{
  "crop_scale_min": 1,
  "optimizer": "soap",
  "beta1": 0.95,
  "grad_clip": 1.0,
  "epochs": 17.9
}
Rows from block 2 of the decoder of a small masked image model, named by matrix and row number. Rows with one number belong to one neuron. Each number is 500 + 40 x the weight over its row's rms, rounded and kept within 0 to 999. All counts start at 0. Numbers have three digits each.
Before each neuron's rows are labels from the 100 images, of 14976, where the neuron reaches its largest size: "top examples" is what is common among them; "patch colour" is the nearest of a few named colours to the mean colour under the peak. Only what is clearly more common there than usual is listed. The data: capsule endoscopy frames (Kvasir-Capsule). In brackets: how many of the 100.
# gate: MLP gate (decoder.2.mlp.gate.weight, 1024x256), inputs 0-255
# fc1: MLP up (decoder.2.mlp.fc1.weight, 1024x256), inputs 0-255
# fc2: MLP down (decoder.2.mlp.fc2.weight, 256x1024, transposed), outputs 0-255

top examples: finding: angiectasia (53)
patch colour: orange (32)
gate.240:573499552512528458562485528517455413518494466554430454522421537517490428469452495535487485529498576556557590589486479486535465468492489507520440515493551512387540418474497481540541409527488532507485542451533445503532542463447500519455502581480580487513467475475469476446565514516522531545479512477528498535521539516473434474480460510524522473489522505468505511490485560535467501509499501574434439458446497544517550502453514519517491417535527506508461422514487464528498490473530564505525556495515515497549493489414482477444450555539521440512486541475504514462495487472550525436540484476508539468534557487495509419564515495548435552548466455478493508418516463448605464489478430499499512463573507591450436563471471501502539520495524502590430482520528514500450532523542522
fc1.240:480498444537529539430564573496532459539499546551517425526410551456500536473496475492497595465496509499480529545566461513528493488438574570515592516434394501562489519554466505535515545447415447477524516536471461530535532495530496447500527509487491494475472504522523532439474560456583507515482474459593523453432488466498530546543445506552523519453583478473516508495465565503475509490428509518486466553554458514510486508469472497496458484530514440465463377531526510485476521554529549470479462536519560519464462512485487524518517449534526443503537566506555473473454399524479477468536486506506490535461495443445456485552486561558524502547498463505575479438439432484534537588462445532492551519562472496487551503465516455537462568473498520516442507510478527469510483463443490
fc2.240:569489543547482436506577508520381512547496457465517552511467497521459468572489514465423484501472510417460544440476519515511449537544563502484499550493447477513526642527498492531435473485408509436508531482508507521487514516521456530486516551513505457506488522415504507524455456438528520452485509420557461499527513446493555498506484494532499455474559482532548503451511494490572529487462491517481560557467488505538504486431479499572541625472502498445403465517478556526517478532529485522582537520483442448417490502441548544490506444420489478490515504454488467526494513522476510413449483559497475490501524454443486538503478516539485515533475499504454489538565476558577477486560510528506487436500467454562537486536563444554483521495451515485540560512551543554430476541464543

top examples: finding: ileocecal valve (26)
patch colour: black (56)
gate.85:530460543459570554400506505430459560501542450509479546474460518478528514508467482538528533503513564515493512486505559489526456424511469464449480465463514438531477455530532472462474517476497540508435471532461521491422527429486537446408543447569524531440487548487509565588432479452562492592497504449470513468514541480518489591489495473544555491431463494568492386468486481551507525494427441480502443515536533481467475485487546500492535494469481481432454478555464531511516522531495531515482544465483458526475545497402499496511504495507468534545469499482422479501508522453454580498507502540493504501422570561507457463452523485581453475527484530492587538566448564494512451498480504458508553497568586485545519475484505555515543503448518429496535489546536483540498418558520482
fc1.85:510488458488466546531548490438527523454465527515518549476568476465486521502451528505536529495487463549433496441554526492519477559487529534517473503438521473537483539493541511505467534460525542582542486564567512545507504517531478472507527438463554485510469477537475486473534480458418566465506480470508472523458502513532498502445526471495492434464479476422504495491532537540572478487480451516420566506486485567537416492519500521365523574483418459448488548410514551561455590450510496545568475471517526499482503490506522542429567512471512512519565516442591469445461447502464492504500523563488535495509581449538489482444466393515553462554459517429481550581469482447545514565575475502529469484525517472466520513464431484495529542548523444486453465482445479458432480470479519
fc2.85:455405472482468383535530519495462578509504464445482530512440416455533496458509475561493529506517551506454524554558454474547555443429413544506515548453514487462546443479505499521516508541526433529456448535561558551545450504490576491538434506547528518490470456539505462455507499553513496496529481433482485531488520473613475470519543511474499500482522548475501532486572478461540540505523484541481488436500517483524495529514540483464480533524439467551548542502483511532502538507490486436496433467512485512452483423530556481509486496463411439506574534524593545490502497520519550477597494503470496566444531447466484479511500469528505520526510516450471501572538579518498476497506539521452500539537495397544501484531530468476503524588580449477411449516505610531462486475508473

top examples: finding: angiectasia (27)
patch colour: orange (52)
gate.734:513434474410431402528464481522542450473477538535510554506557516536486491442451493528509457428456531494536488494488547496494497513543522521518535509495425454476629511493513513487561453573506450505506488492539493519496541470412466552477489480473514518519529539521561480498507520476551401443529444469473465461573492551482480522464439538508492499531498520486497537475498492511510511555459496580483451497495441547547476560452485518560514489465478487483453387489483488512473473474522547402485442489489428453459430435540582498423514505528430545522477522430452498494555523553433494508432527507496567475413462612530472477533460512510445500516554485570483543429490493467520471534521438464554481480489467493524556549552485454555526511530469486458484570518537500521492511540526489
fc1.734:523575474594448504555532476480500497505458550517418489515509522513500488427486537445497505504491410464473505448514493532540525543538491501555462534481529496470461463445474511536424506504489524523477506527551520469525447531613465476543519523517497462560518487503483497493486523527462557434573445556399486431473451439523466499494520380533506474446469481519458502483484512577537536505511481445538564482554523458507470480556519507468482449501486500533563485477511581457435563418468498581439523490469557477419627552523478475600483464522536476552447516558576498470481543500505486534612466503510510562547497454503481515431561469520479532512451487391476468468522534563496477479480483483484468497519548523489472461446470505521498514486523515522478478432489530500498530515504475
fc2.734:473453532495524475497475537512584488447475583615487516535535538493473497510505508532516433454497456487467540467450487536495513581483485515561445491542501458500551409470560508532436412535482426564434479486541520474484496510448510507489525467433482517565484517496523525462460537542539484498590462522454475507493455512517480431486499495546532465517495560528488565534435425516474505464541489486467435414486458516466496544524573545481504544437569493582554494492480493500455551462523457526476455496528510530509514518502468456477520455537460476540452465572460506444466563632438454552532525437518503438482546463490520515497509514485483518491505520428443527490513521488550534485490514484516433530555577554514569420512495502502507469448521561539462583569510503495473516551516416

top examples: finding: ileocecal valve (32)
patch colour: black (100)
gate.44:511428516434555600449498464522455557472455559496546539473524527486533509504486554510531458569489416468485504488453559514524584511490497524444439514482505515464457531539524541505551553443535537475459505536509483511484447447520493471484543454524549474507551458466541520560477531564533513494537602516477479525494575465440500486529496450493504528525494539480475541511470472504482526498451434474479398458512536520484483447539506418489488544430526552514531493539542532453457469444568490516479464509546477530518472526482540475579454513464601450544537486516475473502553494522487523430538372469515450529559513509519458499516429524537462524486492472540520465516560588529472451473469472486498490422447546546541516519480470530564499504503563482517505433467458620501486536440549428
fc1.44:484482470399464501560433541551462497512431550475441468490468454489453486518501476405483475496466428445477452520526524481550415517476495551521565548557593564525557483469519556549511526484514538503549479513426528506575563523547521556615516456493500516543449549481452505498475530460510466502495516501507467549536528457538546515505551487564333467507532443478483449543455468516488512470500457489516539555508476482503504528473514539476505486538475458500491485512503465453493522450508487516494401465489445492452487468467431536480543467443471502551517535461466523559422475538432512507428509500469504453469497540487506491483511484448501447571542526490510561579487533502510546433464526512511553496459469443491517427497486500547396451513528510458480594509501533444506519484497537
fc2.44:491467496417447467491447498489530503515522552470502508471549487467535558506472536468519508547417422456470516488563457493564444457511502542477468588565487549513514488499517508492534532559484573452444521550492496474480458415442514477515471429502464515533445554435419467505451505480505443548548524516473542516582576496496510491465559475494439466447476472558429532555545444467525552545534481486510462513520514594460465520488469425518559509512441458539474522586577520461542527440476487488462488472516418433462476497462480571459503499473409461528500560546524513504502518570467522457471472529504467533497460496463484459488473570506473571536591526481554476503516452498519477482442587447505510422462495555568543520472552531531488491483515482529495563489507541498573512535520503

top examples: finding: ileocecal valve (59)
patch colour: orange (41)
gate.385:506509465540493498389535554556513491538527496430531591488437489495528485511549492524515488453525524553461526474464533479517435537509424522535483499475445534461478485527412542481538472587442568502468515466483511555476536556503562496459454534471505452488581543459508471588459463540526499502482441421500471499533500532510548515470488504471542515502491475454581506534488487512400471464511419564560472443445541493555527458540484535458446531531459555512492451529467545482491472483510497515472510485499572459522530473426467602510513460466421451476463464541506477522475523597527559487480546513476567495435501528521384495495476482499518537493505524508504499548469493491493524500471600499496498542473484481394530478582526487378520504510436479467458434503482491471527457515499502
fc1.385:529559436486482540496454436453533481480540491486505569520500452412520501570544466519465482477555471434427483516494473434472456502526411496508564551521492449453471486538448522554470518546467497494462460411580462485505460501500459516568444516502553465457603487489522545495499509444490481506573467441512497484521583547490540558494519507486497527539487442447521514509595505562530520513550490539495508449525600462491490529535472495424453462494459496494498461549472504444547477450516517516478466552485493481501498558507481510515546498498481442474439525471497519527522481542516511454440559529457548468544480564522476469444472520511591485598506470437515552547569510473547497505452466521444467519510536558474533482493437485400491556499405542456459492503444459435534509527430549
fc2.385:492443575462498478543473524456532497563499517533482508551530469467469489471534527505403462479532416438470448553559385474454498403499476516460484448554486529499505508521536466443469586480521475473543480484513464507524501485520560544517526494532469510484465517471458518487458433464488541489456480469478429499490518510491452501504486490483422456440469544498480468467501486514577474540444474504533497517524486496468528427539473486603533497501457483536547556452590530583518526509540547522531524460394456484537566494535559495554551525562479512431530533484565541508487512477442447456470438568527523516474505560501551491586591485435512475467554470486503462520501484492540520539503486453548544408595491540514458474458466486484479522399479494569580471501490501478506473488493473

top examples: finding: ileocecal valve (61)
patch colour: orange (72)
gate.91:456515506429544478532504534511448506474465491453526476488559424590467532430477583544522520484481438446479498408495532472525467564477525533550457457568504562569548517463484588464535528463561543465508514468520506532449510516450491477506509546477479501544475493506451516499536518506533481536528481499510533498474474454427488522459512474501525546500468477506444569551565487491471479488459556480525531511467492484517540520583457451446492520551529573455499532510606480549440439476493458463539430558553474467500462462471477469483474469476473496507466505458471472507528488536419510574486520395513554495499429483540636491549567460478497556534541573527446559483567506549540505516500458460491512516489545555433529482498518525536548533490469524524515544479456480397492523431433506
fc1.91:449487525468472569498502494570487459510485499483464530464516499459536491495522491500473529512506549532476480510513431578527562499572507515492546530518557530441446508507546507475456542463423465502454489456497503441507469528498495495522514486519491574400434528435470542559533549514426545542450510570575532526450486543566512451500508539484432435530531542493494494469498536443499518497500488531525443497571486508468489469548483554511538502454543447537494544482491548404455523501538522575467512452517526554521523533525516520561565540474487534517414552494545469511419471499446504504463522550545438481606540469574506545439485550463448551463447509568558487458483506388485499408426519493446552552509473484525531448517485436517530475529516468554438534563477464495483496489566546
fc2.91:513473518490564541454466530460543544448461556529593512512508448550515520519436509525523440498427482498538532526502487473552445517563524504610510499501603593482533490487511534521469507445451517467589495495532504506575500528563456475514607441522515459544512500548552499524466534496456519478544442478483473448499430484420547468572500478459469519535495498444472546482508533432456422454574469535564521534450410529480491503485540514487487479571525463465501446460543505450387487490534495491449506505450492511531496474456529464506517458614492506463520480472445497518544496478515505513554476439506531517460434510485455466531518493443505490542478522525496453551526517444531552442484471463486448460479528526439498513522471466478560535459496517590563516525456562440536558537485468

top examples: finding: ileocecal valve (27)
patch colour: black (96)
gate.518:472459525525534428425463440526459459543554458544475505556507510509465492519455464512525505442496511440515477510504444467488513507467542504439594482482476476529507484499504478551449477515515524580495451419517567524457509466450458461454425490437430506447494539538466451510479525523483532529486482478506535528496580494529489467511513434518452479561543488507494494532487578479445492520523577598551459536523536520514526517525566518521513467546606465553511429443527509471512464491470447495526534537479513487482546503513427551412506478543463568446464525440518492593508466492447542475462477426472491470516433530533538539532417490447483458465492466417551521567459536482372447427524478550471500559549459469516506556545531459530469433501481520538459463473524531522529482500470508
fc1.518:536537496518438473517509541549476517415523466483472441539543436547472487584476481541497478540535516486496467561476468510530502529530533545462526556463491509468527502572505454514459467501473471470527514438486534535513562570586498485571458591452466477526444540452522519477545493412374563466489463531462416527496476467478487504501507535500481550518519490497516519498462551531476464465508501480498515544493537507520557473497560501496513515561485514475511469493493550502467410484558507439543495514507474458482540431547485489581414462627439521398508533507499508482482435482490439483441530531490460497427573489517530491506455508432560454529486512481409509470533542522530509461441510413509535534561522449468517553500577450540547487478481523509487542548448467452530574506447482
fc2.518:482497450424466518491501477416532482585484546548483520437496573503571500533509628456511526537525493509469536517577506437526524487512453504559509435493483456536508495528530463426527484476530501452449525527447459423456507451525511530437544467517516511504455519540476438561508494540534532539489526417496486468552467482451533565543552513482537453473459535508489432531551449502557538484492455496490487484514496416470453524553450488473454474464494416481505539553496527498550486456470547485455497532469487520577462536438463453515583544505502448545531426550495551452502511546522510536491546524503496458517492465528461482483586496509483604490484433555481439451600474458530527518492520485445501478481463547519561498457472609427488482495483478507520538530409474540494502483568527

top examples: finding: angiectasia (25)
patch colour: grey (32)
gate.21:476472503462474465446486518423434529449484414542559452517476485477517478517517505502517521432514531585462536527485547530528484515535563515451449488503499520494508550478504499461524484557567539483519514480507563542520498453467453454396468500479522527509546483498563506516525543523463563463471525499485481552479477473422576523514481539501476434566437542552641522442465508480515499469500520495559439538465543461476456526515564473561522432495510491521487513484554485534500498520495509538480519453480518417511594462565421472506511494564564512524570478472562425505557613444471546522462490509467446503499496519516457502457428551477567498514489525440506495424540594486480507537495487413566502486549518509461504449479504455489470488475511391460525495462457497496495533469504433
fc1.21:522485434510477523575485462470524461597476497500494515510510531486425507538453521537611467550559484518464573470470464497514523521457429532566520542526509496457562514505464492525501534478445564515463464522547532551455457598483463516528522480529459470495487511460489509448479491490524519462515528515507543472538506485494492449464526467491484543448480518506476502470564496565507498504550535473503583442501525475436526545443453486468396510485523493506519411512468533469433491514500482438438413532508506462407438527490538467491418492532492484490497481550522515517495494507566486491510481496548555521564439513424544493445511540505456505505556445503430464535409505505483537554465448507555518532425417572553435520508414499471537463559415542498475531536577492576565535493465526
fc2.21:498492481516544463439509537501465503403534529513526562480586490475583480471657523512490434496550560421447426562425482486529488527533467505552514469487489486548501514498512484568551482568509567480587491505562477467508484511543510525491439539429508490505507430471534483468544542473478542483520477440395550513529461477465524500536487540455499484535609462510498510486471520515541442453452497478480425494468535506415481533555540412505458557506457380464532505458592481468481531462481491484490486479496480531468500446437474516487484426534464478525414462570468539540507496452467573547550517546503487461513475509462507539487514493535485510521506476551480515516499502519489558458555550490476517472458507517472450510492506515501469542500477438525389528543482511543509466490511543