A small masked image model, trained from scratch.
Model: 48-pixel images, encoder activation geglu, encoder patch size [4, 4], encoder width 160.
Training: soap at rate 0.0043, 5900 steps, batches of 128.
Data: trained on capsule endoscopy frames (Kvasir-Capsule), 17.9 epochs.
Rows from block 1 of the decoder, named by matrix and row number. Rows with one number belong to one neuron. Each number is 128 + 32 x the weight over its row's rms, rounded and kept within 0 to 255. All counts start at 0. Numbers have three digits each. After the name is the row's rms in percent of the matrix's.
# gate: MLP gate (decoder.1.mlp.gate.weight, 1024x256), inputs 0-51
# fc1: MLP up (decoder.1.mlp.fc1.weight, 1024x256), inputs 0-51
# fc2: MLP down (decoder.1.mlp.fc2.weight, 256x1024, transposed), outputs 0-51
gate.441 102:137094092126158070144155137172133117164197129176135170196123069161120107118081070103147124120162146107092106143191130129125076085158145096173146153088083147
fc1.441 096:117128118107113117109140133139092160164107115099117121098170179098197104151162107129130165210126170130174128069117137173170117157088134154142154160110176119
fc2.441 098:099082098143114079189131106189139170132124111153118149083126113181114097144105145132099127124126135071135118072112107157128158152100150110074138182147097145
gate.442 094:061124110135104127112142161119119173123129115119096118116104159132166111147101156111077119138158123117110152191126083088152105124149167121095139139181133133
fc1.442 097:135095157131153141083104178163117201118149180167160127096110128134120144118135133138166152097116083144149108091102139107164169100124188119181173098110100123
fc2.442 101:102082140110126128109084133182156146167184147117144103079072153158114127064098121140148183140169165151122126147086165097093129158117108161133102108092163108
gate.443 097:102128097134062146181160171119124117106127066119113100124112143129168149102110121184094092130130110120184118167124075117190148058158127124119139166150105147
fc1.443 092:179145122083112155131097106089190109159092095115148103157138102125131231149092091117126073176153170123125070158147117157109106117148124140120166151107115146
fc2.443 092:175120169121104169081184127104128111212135123101170072174116098162138112145132091110126106178088194140129136158113153155092155127150131152125165125112106145
gate.444 097:127107164111069153140096186116111091215122104103112100133140148145148121172105185216136160090175093080147140207063191085102107158174112125183142165131137112
fc1.444 094:155122111095114199141153091082077098066138122093099164149124106072111094118166150104134111151157091093178115140133180136049116109134126134111179145138135150
fc2.444 102:175062123105165169074133074154085075088127162146134188197127172121077220132140127120102101126156106122080133098142154109111129105072131180090137121134155159
gate.445 097:076169102122114151071097120070146140155144133157142110111118143132137161107107168091085138096129161093131087184181134126180104107109115110118146114170085133
fc1.445 108:200089155135149088089108117104103123133109112143075118110150065098075148125079122140122090173135077160188075120149112120116125149105143132151157188093165097
fc2.445 110:182076121084158172213117124154132121131141162153106099062096154167133170137094096120091136164109152142118124115174139086132156142156179092148111149092179143
gate.446 099:165076108128193177105187133197170126138121176103157192101109135110136081132128137145156135102176130082068101158167125151103106153107087058085150120142098153
fc1.446 095:112146129140123101123106163152122069095133125114097184127126146135226152095165216094156160162128084105108174181124145089155079115123161061133105182136081119
fc2.446 101:127173094115157110127090179110090153134110099170154085059155159132182192112085167143151136153122126091160160127122132112110133160094164154097131147158131061
gate.447 092:080083175170159107135176132163186047129103145195102155054111173112049092117109049150119117177114143153126098103070112150144171138154131130124138174169112081
fc1.447 107:075177141137125106151080097166112135098162159135123111101053125142125135156132078089144154116144173189140188162113139153127183158111139108089104161151118129
fc2.447 097:135107158153150153144133103102125097160093131131116117149176084133108052127133143125092150121158111136096129131127107084098134106081078167163167122136118114
gate.448 092:043096153084083203177100124146134173129133119153090110124126135090141092119141124165116186071078076150144074121083167083119095142155104158161162154135092118
fc1.448 092:169165108102123183147080106127126073099157100170154105097113130079080112171148143158165193119111103079166134089094111143120190156158091165101066153149120112
fc2.448 094:118210040082096110074061088198211149084117120156168123183182080113071124153169084143107127163163190115182217110085083170118160130129146161105093134176108125
gate.449 094:083132146135179124122202195169152107094140117118104149099159108084164127167097171131150143131032142133121089135147158160084127103135148142110154107143186145
fc1.449 088:115117158120145113124157090170132155128103072121099120121132173109070096150153102162192113173090163145071081101131100113115114149156128149127124133109095113
fc2.449 089:090079137128104119137111136072121152140118092082094134122144175117114103154173106215146109183088142135076076117132125061135153092119074125180092157121120074
gate.450 093:142130149167101090178159136112128107143117121121143048118124158179143115151180150071094104114140157139118107142146093110095089115158138116172108108092091102
fc1.450 087:115146080158124084085113126155111132050131146108112075173121130084170175157144124133095132076101136089141168103137160118135114130073115088163169142121129151
fc2.450 094:137214096171149150170158068127072144113150139126108115125129104165161110078180131110037151117181093158164153133118208119133097125134129109137134207089064109
gate.451 096:122166114171126067165167121134161092142128181124095124141099096168152185106148129058126101156187147140082113113131141042151157065144217159154189118151122134
fc1.451 105:133157129095148113117087110089073172111096147102134125115144109185117124214098130183135097184094079152126136138145090118114090194162107173129095160136185163
fc2.451 097:136148156115106072102146126120098146074095134118138140131080140105113151164145082148146180159183090070135129134152174120122154079131114095141138135130092095
gate.452 095:150102135131182108103119142172117125127140187104119178125192117129106105101161156204174121123150169124188115087104193102127112103103095115130112123115120094
fc1.452 100:044076102104086159138097140112150129227201125139158114080117148111124200158074075169138177161174073099103085139109126056151110160142136213181150082122103193
fc2.452 094:091189147143128118166090119113178100206136143136188114063122147156130168156127164116167111134115090144147104181122138097138156172149126171141133118084138122
gate.453 107:083132136135133142105145089125101110126090117089124139123099087143133131082156151119168092134169092161090107139131073162112114120128079126108186146102162154
fc1.453 097:166098104139130140106112139094105106118136143146179102058107166102166128163135102135116105136117119162138081165152157114132154110168150080160030120194057119
fc2.453 095:089088144157160149139116131097132131104179094125189147097117135087151178164143173127144177119176120136222146065129122139137097173172118102145103064122121163
gate.454 104:130091164187105184113133130069101120110090031132133117115110179108133127130075113231099089123149138086150129150159165114107094154083067193144198141131127176
fc1.454 102:146165096136134063186115126146129152120141097078113100128189138121117108128185121087132104171118131165114181124111198106121176200142144118129077034117179136
fc2.454 102:127171162055145110104068156092119082093115147140081084136162096108095109161134124141147071162102154181121158095142166143150145187147121123172119138168121120
gate.455 100:126106194214129121118103136168125080199132126097075161168126057091142084146197133092082163194129108155098104141202102146094101187124113119158119109144069110
fc1.455 097:144128125076159108156070188144082099074105125180177106132120126132116161086097086129099081065129086123121112139148095106110173108175118109089115139118134109
fc2.455 095:174097132104127110123100175148135082148189204114138136108132173137133168118101129074121154081127158140149093111168141114090119095095113107116126124087157135
gate.456 075:151119093206141160152044098166092105156180102169155097071168134141203124153134135139146068109174160142123104197108045112121146150109139170094120119083084116
fc1.456 101:081090090171089153129169156171145121141125142125145163121164170185141134086153088085136096128048099128110155130131103096129095116153129114138088146101129100
fc2.456 093:121093116142123200136158128134114164154140118113161199126133115165176196088170090156156120147098113131051077106077117129131115133093128106135136165102080131
gate.457 108:105140185166110137206158117126178123137095136140104120119128130137152102134195113120098139149104114142127113136163202136162170154161074166128084142121136201
fc1.457 101:103148177094105161187143096099123075093153123168044137142102115119144157123104171193126072064091160110058102091097088127144170137156165126129103157097171140
fc2.457 097:106142148108134103159081167132183194117122104138136091119125088090086137147130133150162162165164204118105078139169113104063152105109116201185132155175140209
gate.458 040:123118094093148162096147101101137148116147128148108129142168082084138133085111129169164092104115106138058145127132094142128092126155111218130110141109161073
fc1.458 120:135159169182116063118125093142135127067126113142134122077152102111059120158132113133161097068129127135073215178153138118134164101116168074140123103130124204
fc2.458 108:181145131145134099108080113150135155087092162148109127124112171162075109173115209140080118151084178097077120156109158071166153138137158083164137118145065138
gate.459 103:107163083146111152127140135088109084132098078155133099137085177128134127093103078101142200163095129130097151122095149162121074121124125131108137137118094161
fc1.459 090:167125134082103127206119152138094077189146086174064146167075125143095131062122075144195202155137136144144067107100144089139123117075123158135146175158165135
fc2.459 085:134138203080114128118114117167147116131129171133119088111205099132146124183157132112165103128104182147166151113121104144146169182131173138135066113140163072
gate.460 092:156156157134117094104133075124119116183121149151103136125144154100173145187181160051171148141124173135097169145091132162211151155139114142076128086105110165
fc1.460 089:099137153080097069119169103134122139065154155133113108130160146124159141182111145138148132093176068174099134207148164084107131162074143099118173164140116143
fc2.460 104:134131109174103071111165139111100135098117137142081109164155108156137108172109173093124100131156162154123140211151100092100158113135182162141190096073124145
gate.461 116:116102168140104081126046032118068077107154116179152070128105112097109124167133106118119106152185146054205133194165103116093179172063127093114117136118154139
fc1.461 095:138093141119118107144128137125119100155073134104133118121171126132137134135093193090148056132148151115152087184152091075132152111093162108124120116093074073
fc2.461 101:093164163104147102193129171146126146120095108109127109124151133163154125145100161106183172149074113116089126066124157153100070064110133099149100152138133057
gate.462 092:114095111091114144077152130164124094131132166131119155152133131154049116163124149191080148178079143093150086138144063096151064156150071159114175069125084104
fc1.462 094:166132142098149190114137111150140073147167166156117124126105133128109128146087123143075174173084107103147044135117155126118109145135073147161153144097122119
fc2.462 093:133181110123102165095164081151143106150188112123143111146122142145139143108158135090112109098111137128152126167095119116128112123135119141130130132099152122
gate.463 092:119141148115154167146087164101131141137108148121080042124124125144087074113139198101163110123160064134135100157138092182163125135107090111124137114158126146
fc1.463 092:149070098128163139185122140105160093125176149186171124093161124103162150091110155149099154097160094078143097218129124105101147127157111112153138140158093158
fc2.463 092:149087121128127128151130081158130184139131137100158147101089138134103154066125093121075192128134186124101074101059102111093175109133156124048151123079181170
gate.464 090:135103128114167122161127114138135191095101167188165146167162156156085157101141148093135079099149129103148134136103162122137092154162155135201192116141148148
fc1.464 098:118157084170155147095063104110092154071084096143179109109132194120064168165062104115130124144200149091140127152075112125113083124108118136143107188126171115
fc2.464 101:190145114057158152094084163159107100098154063144112132132080129095092164184131110143099139173143240054143135122152159060089144095153090138101092165100120159
gate.465 096:118063160111113086109075093191134194085131108129124151173121112171182116115116147079171129118186140080132165142106103137198096138147104123154104132144108096
fc1.465 102:110097186148093093089177181136117189060140120131119139142098098119119076148097172176107097109112151146089136069115132104095128174150147093149178171113140126
fc2.465 106:097075154107149134114124170131137141128100106120127128144119130142032097110138175179107098115138131091103171109073185118111104139093178144109091134209119145
gate.466 092:100141112137106154128160116129120133166150127155162148188175124147120117128130130127120096171071089115113117078156109131174099131085112145092092123155091153
fc1.466 086:121061107127157146080168027115119163115069149122116115120136168104151104081151166179142093163112082117101081123154190180168111071168096184148163136131107124
fc2.466 099:152073140063139127189162095185180137104119133105105091143169088154103086106122156118138073150122075147190108132140127129133152133096146179144160140145133131
gate.467 102:135157115123158114104115112085100142140144202093149145166085176152174111067074169130115084150145134118104207148164112116182053105119097086087171129136099122
fc1.467 107:078081198140164128123109084124150186053109151162137127145124170079191132152114131178083167169111114137127126198168106110133084137143083055159138150111100089
fc2.467 107:150135154101177118100155202054124154134093097140159053176134107112162123096141097081122164127141175152192092102126205099164142134081183104134146091141119105
gate.468 106:131129103118172116130135126145150116131101094100100114175194197106141115162105184160132113106116166138189154136148118143122122165071132064126105119065124121
fc1.468 102:123100139093121139202083159127087195146067116107124149156138124119127098198157131120177140142154152114145155126096085119139151190096090146178167088152106132
fc2.468 104:111106135129168114112112089117173159139071132107130099095085139121145153165120148127116103140159134059094087122145054120097129130202087158099167137149175128
gate.469 103:137125093092153149129102162152150116096132137110127148091144090122120113178120105109169114148118170163098112105135104023111171142135130101134135121124166101
fc1.469 100:128134127134145084130157080106134124133143124119157136092102101108150151158123046151077135130113144189133102107145127180167147117135154124159067148114153181
fc2.469 101:165097161136139128146125101116095083183120120167144157111153170127117159095123100089121193119084123183141190092147110132101095131147134124136075140141130081
gate.470 107:163095115141179120091143117158035126093101133198150110130079086134160141082093120130084170111109104149119177184156139139170173063098140155133167158090121131
fc1.470 098:123103180168146164107123151162109165137115130088178096122129121113184159064156137134085188121145131099108104141125176161136203064091142086104193094111114096
fc2.470 120:149087182205126128179110093101097178097108125109122133151156112147166173090090124070109176146137164103098102143129134134088148102047154138154122129110113117
gate.471 115:118129099081198146090193126112131030157157098123168105148143092139144124125166168152134138161149113135172117139160095122126111154139055105187151120151143144
fc1.471 102:060190107114064126111131134143154115183167169114126137112101142158051103152126178185192130130180159116087188130104125113051131162096185121150156075164150119
fc2.471 102:062160151163125151118118132141094181127134145169159127075159139120145164117107067147143093101101138083090211072078193149112136072142096124112129111096110092
gate.472 100:135184088108152135147114153142094148170160116093131111140093180095124188130128077104151121086144146130164185127116112108114142083117157078106140093078150173
fc1.472 096:056157087063147190155164173173100159156174116075098133161168103120085100116161132147159122120139131136090045102201155126169079075146118073129167124098160183
fc2.472 083:126135143130126139119137137163170090126101144123106110139102131095195127103083094150042057130109111151131184136052097089087093145101155165137127115083088094
gate.473 103:150099167163104111088108073144050114161119098145156056089143055134120141105194139112135112161190199093176114166189089165114121095138147127095132156166117179
fc1.473 095:114205130076089207140143172112141170128151180173100173157150154135117123178114156157105103131113153141107123146114139159146121153141126140122126121172093114
fc2.473 103:161121081186149212093132161098150072125146171169114213100126143097092165139160130121090128119110155178182155164116079037121188159129070113084125147133118159
gate.474 105:178135143089141115151136076050132166162074068090073165142104077186086115130131172068129147074109083165102122085136143147184135149110170202075172092123214109
fc1.474 098:106114143120105128119122100102131136158098165136095141184191110133096156169079094058107095102117128152132062101115114194177151142105143153109100059135185105
fc2.474 099:126131128164065115167079168210155100133141119156124166156125083144156181125126111130093055093100132144143077153102129099119167161140076114085044100137142121
gate.475 103:104119181092154077140157171140148120171171144145138130081166114142090122127119124083097104083102135117156122102112153155128138120138084138137123108169111064
fc1.475 111:121072118125094081088141159074141213112139114108167140127101173141145158184091117103164188126172102108149134185121112050134180121072157119091169170078185059
fc2.475 102:138084118126137111142162192149159119143139082131138192148079167155090105177122140158169102168121101068136164154108158152071140146043113104121146137120140120
gate.476 096:102156136124159100158108100103140050174191106110151118155130124126159121106096184156135114134148191219091131139126125151121160163125151081139119179133094179
fc1.476 095:124126090126158134133088136149134075148096136118100150100145090156196085139136134116136146107170190158092140148143178138094119165076111159162094186149080167
fc2.476 086:108141121132137095158082122182102113150132114129082117103090160090123070155141122127089169160146087161081149130112076167149125103166079128140150197129174172